Rows from block 7 of a small image embedding model, named by matrix and row number. Rows with one number within an expert belong to one neuron, the router's apart. Each number is 128 + 32 x the weight over its row's rms, rounded and kept within 0 to 255. All counts start at 0. Numbers have three digits each. After the name is the row's rms in percent of the matrix's.
After each expert's rows are labels from the 100 images, of 14976, where the router gives the expert most weight on average: "responds to" is what is common among them. Only what is clearly more common there than usual is listed. The data: stained colorectal tissue patches (NCT-CRC-HE-100K). In brackets: how many of the 100.
# router: slot weights (model.blocks.7.mlp.router.weight, 32x192), inputs 128-191
# up: expert up (model.blocks.7.mlp.up, 16x192x192), inputs 128-191
# down: expert down (model.blocks.7.mlp.down, 16x192x192, transposed), outputs 128-191

# expert 7
router.14 120:134122124116144150077163105155134170114129128162156075147170093026192168064209165082138128121151113117113180099132175111203122138163080134083104112150115128172136184133102094126107106113136081
router.15 135:167111107135122130037161083178131166093141121147161082128137066050159153066214199135080144119177149087146170107153152133209136135155066113099123156114123081137123136114118081118129118124095076
up.0 077:087187069082141125119127131106096126140145127092132106120128095156157058169137139107128191117181083152149124099097135133121202168121108106140129127171189110149124128154106087113048103122109113
down.0 083:116121110099160132188112096123135127111139085111111101114103114136133099152113113124124129092139113103172108042103091059144151100186120144142078141113161156114113095152159192140052112109173069
up.1 053:105183116150133104200114158089152074146147104113106095113122130139120099153072116145140115143112101133118107166161039127099131132140152120175132099082186152111123102079108117108155163138138160
down.1 050:075080143115140147135156120133151175121102198113085121186142109139129213098151134106150133119164153130099131122128164122139098087119073153104155132107144158182146188146071159133203117121134133
up.2 046:101155089200120114158107168104073144154118142087143129126140144119147032152074079175120135130122069129084119134100194163141164118119166109164123112120173126107118121061139173092089138101136160
down.2 056:157103144098102123127134080166115147128160074162134121151108076103122119082103155102077112089161101110114170079129165148126146080135053128169122144074193124136092091145157118094153112158119112
up.3 089:100109118099072068164105146113125124186138144092133177139123152130144056195116106114171178120106103150130073063076119128143210142128146169191142096141199115114130125133140133088123128117127125
down.3 087:143124161087144142125139139158124143089196092069103102167036149090114108127120101119126149119098131079118142077123079151192143123093100129211113099075171080119102119166151110102082196125182086
up.4 054:126144102131072110172141163096111126136112169094123136099085165114145101173113127188040106119110116169112098143114092144111164140101156114166156109067164137098105120115091179101138151152136130
down.4 050:148063140077147138130124156145174178127131168096051126170201108141157106064163083064189178126109144127121160146115190102149179113123128163132092127112114149163121222135156163067155104114175105
responds to: tissue: adipose tissue (68)

# expert 9
router.18 101:169097083104088054074139069167101124139132052113092195135167106114141124170161133180100174114147126128115157094127056169101166118094132108117162126134132098123092144111175143094106159196090131
router.19 091:141122133139106103148157123120108108061132060165176128148120129083121113107136155181079145100068134120089129121170135160092178159066127108099153129145126105111130135145135181161154090136083101
up.0 085:167145192191127094133139111077144165134058140118137148080133158084085136063141105157124096092141105139130090177138132112131075084155094080095152141163084082175120099104132105157230092125186135
down.0 089:111141134159144119105143126133141140210171179138188179142086138075138142097126122127123106181120169176129100163146148093127077138076189166125134179115068145165123147087073122145085110187118124
up.1 114:189174143135113099084150117104116091129148113136092109150103168072106160072146156177138123149135121131088094110188142172105104125157116114146128097097110100168060088115128138132162204144088131
down.1 123:151102102151084107101166126103141156047099125117091093175137114124135113058158104181090126112113063124180124074111121182121128121103082122118173147152109100069112134154102167087185058136074123
up.2 139:201183155162101138115184093103122106146148084127080093130140120098142130092151178142117124129137122121076146155164134185066131147123158095128183109075116140175120112146157146120165146135125143
down.2 137:125123124148097093131151065149142152093106092094078100165146125073102112102159083091112157106136106104125144055072114173125138117108120130127190101117091142051116147120163153110196123125061110
up.3 089:098145132135126130133126141160175131142129114129115106108146081081106150071128127146100126162105122128064174084112101116096152145121150167121114166183097111115109138173149130148177156062180091
down.3 084:075091139144132091106148133147174126100102152096138147114132095115152100154147135106091108097121158171155051165144168125146095128047118160136112122103112101177173084120141120133141108194175129
up.4 094:138121182128165151137146132113192159126140145141148096145100192147156160161120140159091144184118092110084145112158090123100154087111146158109143150074135161175112068153151171160055152152076086
down.4 088:104095150165181101090176093113150120106141120160133075128183147095109162112121171103165090144176152161122110156104103179173086177079197106105145141087141091127126128046131146166139113105155148
responds to: tissue: lymphocytes (100)

# expert 4
router.8 092:123149118091107142157169105101155051069126149120145099080136164107119150152103146153106169070077151164122121118222105090145129100118102144131098088098098132126112155172136129145171130103096084
router.9 107:113143109086079106132172114122166127058154144116168122132095143116160120157057152110103144073083149196156168125169137091145153092138135129122103116124125118131133125162126131170107116140091084
up.0 115:189129150128192103103118163106136075123153150106131152119120199084074175123118121148159101099134183085133097141125116147163084126142113089052093121146088133078119147099143133165175167131135146
down.0 117:124149097128142118100143115156141134104133090099105137104166102092054162151198140141175183128134146151143114113114099140086127166093154154094162116181088104115101138094106108145119059125086172
up.1 085:154109135130101113153121093149097124084118095084159123113115132114137125124058154153075172135117074152118144129134125085126236109150104094135104132153143112153129096109120143094075074185133096
down.1 080:146124158134155095113127176170116123167196113135128161142108175117156120157069169077135117159113122114087140189136185125141118121135181142138100109151138115107131100096169064095059156107116145
up.2 107:141149115122118103121122102196110152131133103102186170137153141129177064143098127149084181115140119152141169134082094114109192096152102132146114136127197125142159085089111112084050103191147106
down.2 104:138126143129080082162080139152134139207200130145134088172087155092113148149116155094195137164105072158056144168173148200139140131101149160155095108119153079110123134121152100111085182147120143
up.3 144:184114159123163102107134157103141097122125149148131153133152174109072181127124133125140108127128202143164063140131167170150081102156123128083119116171032177068069142077161137165182129149102146
down.3 149:131184114144136135085134119125125145128111124132108145116199108100082188105168125146172151153134126155130113123123077146098118189106170116108180102217045109101102135134110124132126097147071188
up.4 065:121114219102190104146140142191127072104078148152076160165186161129124076078110109187137141114078122096126127146140137156109160109067186099178135164101121187096131132107100112090198158088148130
down.4 058:105145175186197106069150053097165131131171066169060107118090107113154132105125169116135115099115140148127175118128107081153068127186185135117168144089105160159051128112187152126103141117132105
responds to: tissue: tumour epithelium (95)

# expert 6
router.12 112:187140157128140135077094136124144149133078140180117150172152110101108160131054124121081087122098180184133175199119145151139115115134166124103114108166067119069112113111154092190171079147095157
router.13 092:185137130093154102083115128139161102099092131149119151169169120088109142093081139108110081121128159156157198146119146141137115119087165101098101124156073134083143176109146089180180064156081179
up.0 085:129141124155176140165106083124116162105133154160113124115164121165145069130106111109074105140172082140135151112128184070102104133115158156138082122155144141148172116172100175115076122157124129
down.0 080:138145162144171146091179127175173124129167138113112170147091148126157103066081114083106035112153123156151170142139149055113108076154169114093069146158119144137131152169139148206099079134051142
up.1 049:133118145075069108165135139138156112092077104135123126100163114174192114191188125099154150131110112164072173129158087119135141154114168137183169106096147090168179154111173127116181128118141148
down.1 044:155164014123135126141072120117102159125153115156140127086086137152144114117123125195104086104150106151163169158112153111057102079126166136094092154114109151121149121128136120119144138113118153
up.2 050:154115103063086116142092123173111134099152100137134105134100101143129107161142127106144190165136087137093181118123089137131171128118132181141169087129146068180162144132131097094214208188163148
down.2 044:140086108133081148126098104156088146165102077153145089137132132138143046118097142153107074029111143153191190141144109108081161119145168092096125137114144135121182158124166175103175078159084167
up.3 089:150119147029129129170118152169173155147109081145113125153124136129109159178124104105158128119083145179107085141084097159125117124130139201127158108137097115092131125115140104135174157101157131
down.3 083:169129119151100132136135159111075154167111102177123105110096141099172141121145149104143170167113155097100111156159153169151176217106106121118181139124131104081133150132145130063154104114149112
up.4 105:138086145053117117162141146135137122142133087162129125151142148124104160139139133106177116118099138111075115133142081189145105137098165181130170119134093113096100144146176084134202152106106131
down.4 094:116115119141134098134160142147097152191131090107111115112088102094132158123196190120172201183101121089101092075128097175182160181112095163141178135096144100096096154138138140081136172101145111
responds to: tissue: smooth muscle (98)

# expert 12
router.24 103:149124153111082100116134144170116077096124097128168128169122110108119122132148186170091165110089166159124186152124114147090199123084112108107171145158151104083127155136127157173151085159101129
router.25 098:121133150113075066125127123151118084083132084138148149167119100126141105142152173159098164098064165150124156165135118156074193128079108105116153132132151078097118137120110173166172091152083101
up.0 087:141072097105125153125085113101129115137130165112140064135134113124122112081126157156093140119179121131117138112102170110179107147099102108109114174084108095139098096108131131109067102077151094
down.0 084:121091142134146079124136126139110166154126142150154155196084175153141134179145128109154149142090051077098112117029108116146121071117146120136144154087149101111137168074151166173105133124131149
up.1 079:125140178180161152094159140169140190110171127106118201122129133107087113112133121130144090105096144098124111179132132119094078101085115167070115109100098172200141071135153080085106142086143147
down.1 077:091128131075102159135154221157061087144141151138109171117159110101130151128128156137102074135128166039093136098132092103145150104108116148133139141046083135146083144153159164058165102106223181
up.2 103:063145169160096099109152159152091145150174172211117131195068132160104089136084086181122110141162110142136099124114110124121148128165123128134108167082143162140135139131152128141152119117173136
down.2 103:126149115120077150113098116153107089177130136142123112081113106079116115127174135117102206102124149076136163106147144170130131156127119092106149088183079123109115165109067106147130143121093194
up.3 083:165073130096152162149108048095152198113181141119107097093075108096115101136126131079086077125120164123079081132102084154164166082146199147179123125131137099108105128147167149163115138103153105
down.3 084:144074089144193173084104167143141145137169141160117147084119142076154148122178115068137154143101156113120166191136159112157143081149123148171085174049142144136068146132117135115104194133155149
up.4 094:062113126162154134108103101139103191126153086143131141096141077204127136157130125152182098126121150170058101164178155118134110118127145157091143143172114120081131112113108127173140135117133126
down.4 103:161067143128134181106106154136162099203072117161128140061067152079091161075143108102135124147145101078154117132147136111126127121150140090136144113099133155123106160123190151120109193159159128
responds to: tissue: lymphocytes (31)

# expert 2
router.4 096:120164134093079113109170122110138106122107099089143126079108127097124126144124207126144199119091160140151144160180118166174126121135121138137170065112116076113112157108138076138164148084118128
router.5 079:103117158120152129111165104135170124081109147098133083100115116063127145126151167147144195102106156170108102119133103082189095094110125182110150071133083089128088125158153094177205104074138069
up.0 075:115116084091143128126133103156089135141160132071130152105116097103148094198119120061189156108178128132167171099096153132129140114104141131204102128108197115161137180114097087062095150156129128
down.0 078:153087118084102113123118096153189131087135143118115110130145099156101075111147134127107151179115094147100146106128095113141173052094117183132066136074153137131164149119160192164123184088143107
up.1 099:174091140140101112112166135122105099139120121187170146161163158138144125160125123218120144121117183038146061137107143186146133161132104054113141137124129109107108178026129098098144131138159109
down.1 088:107080136119123127151133093112165133095110123134112082077133119070129199143194162124126199127138107125126166123113113156165144183129166149134179109122098153093110203135125118097211121082131134
up.2 054:129090148150107149159119134093137124083171232109112139203140158110134170169111094178095118152104105135108140131090159171182158140093132151168086129074137099118130098193141072176113176112165149
down.2 055:124104084102160153084127098135076109103092101152106189100163065186174103178120126139095094131140087135122160141094152147077138143069076135146117131158131103254107150133144151145103190110204112
up.3 087:192152119151144148073179085153121123137120098142074150123196114094131146083177127062140149163196127139104192159142127178135114198082154160140180112128117105106100180121121121029123114111113172
down.3 081:063103151094145139149166106186105105126178170111117141155145131159143108119131127065172143174083141072039147079143119129173115102134163160164089145109138119113176160108147143090124200094099139
up.4 153:185105147117141125107146123105119082160108113167151162137146138066091144137135128187147140087131169059152056121143092160152110127155097122090135126141089127082104143063149143155166143123122125
down.4 165:148115104144109108113120132101148142111097116108109106102150129063077186148194149156165192127135107150167079142116064176136128178093185154103202114151050131108100154133121126131180102115113145
responds to: tissue: debris (94)

# expert 8
router.16 129:174079125100161122135168111073120122133159115153133068125150102075100176117163164083151172159135160071083162119178157172178081160143137155086165100142103096099146186172176094120122163072108077
router.17 094:168070127106118125126192076109103151143151068194180113163124089065133164112148195129092154129127150080116160128194137182153127142134124097093148134135136135144099165138167139111102138163096109
up.0 107:129130156181162152120152128090090119115141187124122139171145152142114138135139121150094097137106142150144080180122149081070088130111146121164112118122108120138123061139075152194085139133170152
down.0 098:092128138115144142115122200179115126139104145088149150122162110118095114170143125192120160124149146161144062105080080056120104087141139129172108086131133093170124158104105127142067169102201080
up.1 081:104108151107126162127180124122130105072073148090117135129128108107102124121142112178147150088110136122168075118144137100156147080139082136141124121103096141118103196126102153162197134137156104
down.1 075:135130072112105093115147144086122129087109049130129035147172094086118180111158139200104195101129101157160117085102118149122090167049151095087168144174099128100122171088103134125151018103122165
up.2 117:131128133149141130106139162155121129134133143072144142128100123122088125130156096142132150140135164113140077121159123108163109075150103116101077138150099124122072158104111154233130161154132114
down.2 101:163147130118130126137183143150190121082117143093159149129142121094099112122161142146123162080157137192178083093110099113101097075099120121073098156182074135115076133100113155192132061124101165
up.3 157:150131141150121126145110082139131173160126080187088120113180132121121115103127126099142122147145102138093196148088126159117141189077159138105170138163128129115160169179125093082125109133088146
down.3 171:109127149120123096116138114136102177162148107133123121153078147092166135104110136032172105176128150106050198116135165178185160159144102157136130133108137131076135121114171093056125142141091126
up.4 059:072117129136133127100142109115111112079133137110149104111126079129129087163128134167045122162116110156156065107149162124157173087144095116211119145064164125150116132129064160140125141163168093
down.4 061:163118131122082122076127090067153102128091138212123081107174126153160102140110144106085133173118137129158143156127163136138135204126144165085188129131106162130179110117139114140107097086128155
responds to: tissue: cancer-associated stroma (90)

# expert 5
router.10 093:153130117065066103151125131137105070094115076109185131122123092126094132173157162191093171125090145118130149126163107155089208142107146087122161082124155080146117109144137142168144111134114115
router.11 125:074130132089098100132176156185102062126116067088180135138101112102128087157145170143126187094117144143137167135124145150126155134081142086160132136151182070090118151150110136128133110087108126
up.0 120:141121125120185087140106113156126155099186172116111122132134124096114110127082104124118073114151119137119131135115135100134091101148104169149040154080144166167140080123131132111108136122134102
down.0 109:150136135111129158156126152181114115159181113129105111134094148144160093114096127080142117151073065153112188114172140130139167158153085146169081140084153140150132139181105150121097196110145112
up.1 134:098105124087132088133108134162138161173189150067127149131144172123177136170141133090202144158156083134090123122103146123157107097136134189188098098160173117106129080108094111087057118127116132
down.1 129:154134145102161119173098149124151161121140142108107067187095171122134114150079129112118100167119108157114112148129144086155115120151147144167134150045144100156077094147150165119154235099219151
up.2 099:118120111110105117142091124127210159106176179063118171087144168088157075188097125108143132144121119158136138094065118085163126143147107152155084088113158085140130128123114092074071124138138093
down.2 092:144129129107129145120118162164109162118140118099157038143102148174123117109096175121100128146093070179057090134154132076110111111114108140107113087075107077143145108113107116092139205105193078
up.3 096:131160170173123095090193107107147133104131122127163116134137124122154165104146161119142108119129126166089118138175189137157085161116116161163126129144105103081150084069134151117136083135082134
down.3 095:120137105142070148067139191123122111122130113072097100163133100143142097071123181110136142137140188107115156126152127167172111128083165132164186144103157094108079149165148127104150159085122123
up.4 092:137124135168152139167031105105178126147147098124079128106125070144127173061124101154095068143135153124117082125164108088145091107141103104077117125130034140124085115099186148177198145154140172
down.4 079:140123186146153147167107152125153111125125096183093115154143195143149157076141154094173181118148146113160118080141106130126123093110148171105162160148058140097082085095182184096103111139134131
responds to: tissue: lymphocytes (100)

# expert 10
router.20 097:098154115054069160107154171135190131130118113110098084109101149112177120112116145119146169080091161160103190113123158106148171097102102138132116071092130098107109143184160113131139133101105129
router.21 089:112156162095094135101142120163186150136126123096119128101112156107165086132098185095136143095095170182077212151125155135150167073094143153130120094118134152123109160188140138100144130112120139
up.0 144:110100078111142110118150095140131149081186172088171070144116082123154070132132117123116102142160096141118130062128159109167140113144100139177070123081175105168143141120101101076087168138156086
down.0 157:124099197133119144127170090163192186093112156086139137120162107108150097118085139109113144127104120155082157093151086076167099048124085176166069119065126138132133129149179156141185163145167127
up.1 078:132120073126108129130211086109117096104180136082159079133077091120130088116138132172133077095165120139147114089150154076179162127119104105140075132067156092134136109089126092085117141171168137
down.1 067:118132170156085140123185117087211130066114133102096138109188118128148080148120147140041144113123118121133129143187093059169119056147105188100083094091123131096089151165151148127215131061135135
up.2 074:166081115140127093125171134097094118121105080166176104133145142075121164106137177178113124118129166147135122121120136163144099137120107105124146110178076099106105181074153121152189133146152175
down.2 064:130132107114140113102140178089165092114092104089116131094110168106086190077153128109147156099070129112154136116074055144126089152097147157091173150174070153136116108092097187141142062102088123
up.3 121:110186138147086169132133178146115098159104120176084171120095117165163138148104083138162156122139130119131140136100138116098164140125132106135160132104143136179126101139185183114113163108139159
down.3 122:170152100172112151143101154091059082133127126157138084083101146107093115151172147180135127167117153143086115155141165224104132177138157103121148142153122070108139156093084126122123145146144123
up.4 080:148121151103055126113128105133133130136072097148175154150148109114129150081152150192097160122116130115163122135069064183126101164093102106135224166158097122112089125099114145166195054086040166
down.4 078:120133096132163146124148089139127159125138115157184134173139122177173154123104136120120076087180120101161130161171173110111115124101155137100121172173119142127176159135084123158067076163072127
responds to: tissue: tumour epithelium (79)

# expert 14
router.28 091:135107116109042165141135167168170132148099145092131069102072108121148087144134169086115192111100156123076183141113157157171175095112078126145140101082168065139140160141135119090130136102118085
router.29 095:080135156132054137083180151180177095178134147092106127122106114129153098117119162095148198116097165102071207124111158104162157090116096141146094122074164112132103140150148127102129154131125110
up.0 088:161112108080135107082146090112170164126175167083153117129111103102169116132104133125099076099133168114145139111171144107153141095155091128134068130103146096132100109098157070111091150144136079
down.0 082:110101130114096136146178095135190133103084153107136126127152140136166126133140101126101150110102091118134149103138091088153092057136105154164077097084133172108151170167151162174188107154138110
up.1 048:182124102124160116109166127089123110156101074159129130152104182132106149152137120205145133130132165090205066089191104175075142119115124144097180124172071137080126119065061109177141133158115151
down.1 046:088186159102124128126183124143180097096092137104118167104117122114074126105140170135105152098099140146178098172131043084125154113139120146097130131142110132132110135121091115126174157062100132
up.2 123:138087106103132113092152116131171174127163181073125070117107101121157092117136116103131102128154128133096098103157122118177080083167097188139064099089160104128111143121153094090115173114169057
down.2 131:115111170105153138150144117145181169090080162114154132129158103140137081110137128097091160104093087138081184095129100072168111059148077176167078106061136174108146151168164170156164169128148096
up.3 126:135094110076121106103152103128166165121158184081144068117118117095148088109129139100138071116140133127119133084160149104191121085174094149147049108068127104155109170118165097104120161133149067
down.3 137:108089186106126151158155096131194166074074140110133130113168080148155079133129111116099159114097096146100176107151098084147101076114105189130074104066138160116154151183167177156167151112141118
up.4 087:166121156166168164104074155109125195157138116164087084122143130105095172119109125073148060158136137122075171158149194189140061181137123114048166125152067102093147143161156108155124115121076150
down.4 080:101110135134178135134157125072104083133136155140080119116170138144136173116192138076172129153160137090101158112163183160170088166147161161109171119146117147075179163129160138106112159113091110
responds to: tissue: tumour epithelium (99)

# expert 3
router.6 091:132143138135096154059131144142090114162147170124138106175089097106140133097168161145157134143120174114116124158149178140142157141180066080148149173082113105135077104102097105114142182150155090
router.7 085:131162166171100142075116171168084155150126151133123099143074114131113141081180150106139102144127157137111146178117190165148170161171124072122136179064121111123084084153121128115145164127125105
up.0 120:127108121092135123110117130124196153125159175068137119092121123095170107125114135073135098080148148139151173070125154099199121043133086163095069112110129117127119166162174067121099129117107059
down.0 113:111057158093160115120165090133160120109104157090132153140181093174132105081147096084153161107119102104078174085144096122199099086142095179169124119067146164097183180139179146103126180105132085
up.1 098:086178125108084109162093168130102084141120061145087144141089143183120115182138101206143159171104079102136114101110097109057190161100135085161115120143157105185131099126147194127088148168158203
down.1 096:185150125165103143150089121095085171154168101130077078105088173083159167176089115140117082160141104168139108153151135186125143161133112096101142140124134111149084075182189103097119181152154095
up.2 115:110126130100200141137191109111142131122141175149144072142120155126144152132075129118129102116123116156079098144105111100135088121135141175139128136102180118139140122165119110137117138082150085
down.2 121:104093128116175106116180082155130102108142097142163168167168113128106175157140122178127112082110127139155075107111069102090082141119165128123112162181116151102163111083102165182099091139156149
up.3 106:158091134148118174130159116158126144088077152172182132166138134114162133099087144163071104088109103172134113150110116109115143164119127159147186144103116176151119118169087144154211113106145109
down.3 113:121106143103178145113141082154199133100067134097139155106188087141079138109157101094154174085119127148150139089128067088079080084148140172120112087141081150086140167136119128164159087086096113
up.4 113:090168152136098092157094178127080094157133099148082157131093137181129111184124062177125124139113087123175118122120116111081177168148136063157115136117167119193127100113144196125106146169166193
down.4 114:203151116163097137168086143104098188180159109139086082086094188094148128145088131153115080160134123152152122142138154180120166164127107088103159133102133132137065099165204102085103192150164118
responds to: tissue: normal colon mucosa (80)

# expert 0
router.0 091:166132136135115129137157125101098087059132086177143151126127109112104131124151168193088151098113140124091163134167118188092161144100158101097141122141133086107130151120140171149145126157092146
router.1 089:175090144129107098120175108135060139073152109177160129146136112069109136130175139153089147140090149142084128136153140169140151174103143111107113144106125099111117162145117144105135126157092120
up.0 089:141150162165100165107138112169146132131072119127092155106119142136097084083055189138137126116178091158125110119153111142075104092127111184180103121066115174115105152109107096124149164161114155
down.0 086:167104145137186125149144159168141098169095142097149159078152153087103102083135146119137150085112098179174066118079112144131148137133154126104124137098115110079101149138171124103117151060146146
up.1 117:167132102123103104154104161148111141113074086131103127178127130114088151093184202154099134120149180135170081131106111184143165136167088120155162127099105110089092164114081189171210118109100086
down.1 116:169118118157132113071133144144117150126166133142209117148153112057103147126152182170095164070131103130135107101136167077154111142096101112104165092134111131159123128055064083098077140142120148
up.2 081:128104150153164137087091130142165127108122178043107165145165121141177106149158209043089170133197181129185145126156137128147115125137143158057094156171186077124160083113148152077128138115145167
down.2 091:118143158127156122120106152152221114121137094135111099094159120135098194096159136094130144093059133115087163124130116062082125077114182095135116138089153139122075127118138153099216140163085108
up.3 092:154116135109114005150138050180133148163142100086099112162045170084134098152100116102152113087127165098124169148077150089102180095137169066174139134122101083158104122097136096101069169135103139
down.3 097:143136131135058126185165142173136143128159094115161135109130111145136088137108111101182093114155102124106124119132088142123141105096102145136128130132152157176130112108138091173151176133059071
up.4 140:126139110114198125097156116115137115139157165048136148121147099132099171120158094095181140119105138079103078130197132106120052089100155153125037102151099083146141159090114122187090171091106122
down.4 145:085112123112107163164130206171119118094116170103151178118071164139083135121113105158128165118077141150160076133103029093117146098121144192134136139135107157095090124137156165211178180124152148
responds to: tissue: debris (95)

# expert 15
router.30 098:129140096095106085117145140117118116131115065081141130063134098097099154142177119168146217137110152110168090113115091155118137117086170119113154054161124086131100152140118141141154105118086144
router.31 110:100121130158161159080148118144139162120086166092132087146160057136087173081180155115150217150132143093090157129136125102153110070131148184142135081151084121120160200153079130138142162093125109
up.0 096:133092160163157159157102135091106123108110187176181105189129105111122135103109137161114103120123165136133111133090139142067163166125104129132181179113123166114128129152088129160157062092108128
down.0 102:129110105129167095055172117160135138122146147168205152188193145117127152149104128146134124108156148146161073138090152079105128130095161105125115112190112125146168131097043078159092059154138178
up.1 084:088133122142132164167116151091144133101061156112118101117135119158130101098102079107147163151166056147148131102075111072131130156113123178208200097102136110173148147165139144078162153078203171
down.1 081:091122158080155118146099111134142134143175191114145169162107151189152061103086087087129100068127123115103139120131163081165123071154129124157049125107126207102140138126132106114073149148138110
up.2 090:099100142106104118126101140151159141116099150091062119123121119178138074121150074100135163143151060116138114076124122078157121115163109170194163069051144124165136154155153122095173197095188110
down.2 086:104085130093126110135147141162165134112157159111149175154115135139157082149076093090091112093122118149098177129115149068151151062149101174157070105068142143126146145126144093123075201138184103
up.3 097:135174160199187154154096167102099078183131137165111118102130148151127151077110128096143110163176098138092118167124094111114071184057185125117144102172092118125109094136133142097111138124176168
down.3 100:090152149085190111110084129140171125166156181101091156154154132156124162074157081053193110105145158100085159078110140138155130113130125199125106118092112180061099150122159114109091163095069131
up.4 110:099122156154180183161159128097121120069093182143198116171112103119110148132100133143105128131134123134109101121090104066089102131106125152136141164139119156119174122161090151171098074088193144
down.4 112:084139143130182103127143125168141114147200115155180195175145155110109149144093114116158092085102144147129109148096097080091101119117189110142063150199099185090170111105098129165042073135127179
responds to: tissue: debris (100)

# expert 11
router.22 102:140145172123138111107140139149114109140117099179139177183114159155092183116123121190161132123112115117114067167112068141079116161143189082125138175110121170102090077125106191164151150157172141
router.23 082:156127180138175094127153108126144097123104160155155126159131160142103206111144140154153123131112109162115061182125101130100120131141142170151169181124080176072124074118095138183139117122135108
up.0 072:088111152091044073178124126155130126133102095147139149116127137176076117062134110131142148139123103070144114101132101132120149105134148110133120141058158144147132117131145143168163153153102103
down.0 071:151137109116070117136108133103160106086106153151125087117131061157116100070100134097092131121118135108150108076227148139138128072153063133110127149086094118116096117167130136143195094128112068
up.1 090:142146142083080132147083124126122156108100137101132161114144142105131119207129107146091164146107118195186100155109126148145151144130095133105175075108092105145088138098133137130191136138150182
down.1 088:174153157137093108104061126062124185171113120175086108108089154081152122081118150104112057200148134123130140149173202197160155147145096127097148109089097110139078114135151112087190152133135109
up.2 129:137140104120151165168147092109139141100150164136159105129090182139136139176058123153105110130102124199086099123129122085072118107139175165165103112152139147149150077180134134147082125099177122
down.2 135:094122126131206148141158119144087160123182146107135180159130105131133143149106123197145089078137140127129106096094074098094131127129151100190100166127154136122165101123094148162045163157193120
up.3 118:143121133128157147188141106116152126086148160146153097130074156145151158195036104146102100137080130204078116116131131095090128112152142149179101125138135126156139090166140120144084125097173102
down.3 119:110116117156206149099166131151046168097165153114137145156141099119117164165105137169133091111133117131113104122088075108087123168138159101184117145133116164133151111112095135162047155172195143
up.4 107:153094164122100098083125126159122134118095133098143136105130072048130125084163173120118157099137175089147117120144133188181135100130079123067157102105118086124096170084115090129184109120085101
down.4 109:207120101074143119103135097104166161146110113119137096104167079068102213088139095095119162164142134119153132083170153134146117106181112130066137067191048126144078173107153107195183085116088138
responds to: tissue: mucus (100)

# expert 13
router.26 098:148129089127057110087089128072111171131135128088103117141182116157147110193175154106143099180155167104150139149133154202140117165071113163135157136082155064146099167123139103094164168148061114
router.27 092:115113122105055123088114133082114186116108153111093126150151149164154088184137163099127101135158179116148101176153157200159114177093108163125145121107159066111133156141143113098167158146102138
up.0 119:139184125134091122124169115169117108127137021126136178152134127140121106142117166120111221112113138113114201133102089154103205148109143100137188125154141133144130124155108119122130082137074168
down.0 123:139110118207118097081169115148114136071122118102088153136159148107119084116140166158113102147189134160173075145150088116095069134088152108152157172130132084159119111067096104123203122161139137
up.1 101:128124127110146180154129133147174160101070139138132149093132118115161088093115075108095122081152118159127151106091131092182120070175110138111056079095117162142112184138145141106166149087160080
down.1 090:136133192110138158104138143179160127154116143125127162153087131097176106127091133122143164092073131157105160128113105100147131093163102150144074143077113161151109118166104161138129198088196099
up.2 146:135158118135095126101141104171121108130138035125119169126144118133145123126120152127114230120118146101145212121106117136093207163101151080133169138162156134164132132154115121108103078132073151
down.2 162:122115127177097090070177081131116138091109092080078153113176114150113082132139149146102112115182146133168097132140082141100087143097143108139169150140129062134150108072121099132187129155120151
up.3 109:177145157164201117126135108106114125154180123154132137103141138104057215110144146108161154141149145111086103177162102149126072171097159135083137123173062111074125095111145122135115155107119158
down.3 115:133150167155157140112116199188164157158131139094121143134101158076087149100118140108156127121105132123100114146076074097126104116090169162118077098144063124112063106072117121134101154132165158
up.4 062:131124108109171152189134118124175143095202157158148109118085140104109098100095152106108128112109119147108100081135108082104121128129093111156061111129143181078098088106095135137048129105179136
down.4 058:093121168156093067127144079145170113176098109130091131142133121121203095150124161150102124111138128080142186105051121155158178136088111110098134200088188168099114146142131128093155064147123136
responds to: tissue: lymphocytes (54); tissue: normal colon mucosa (35)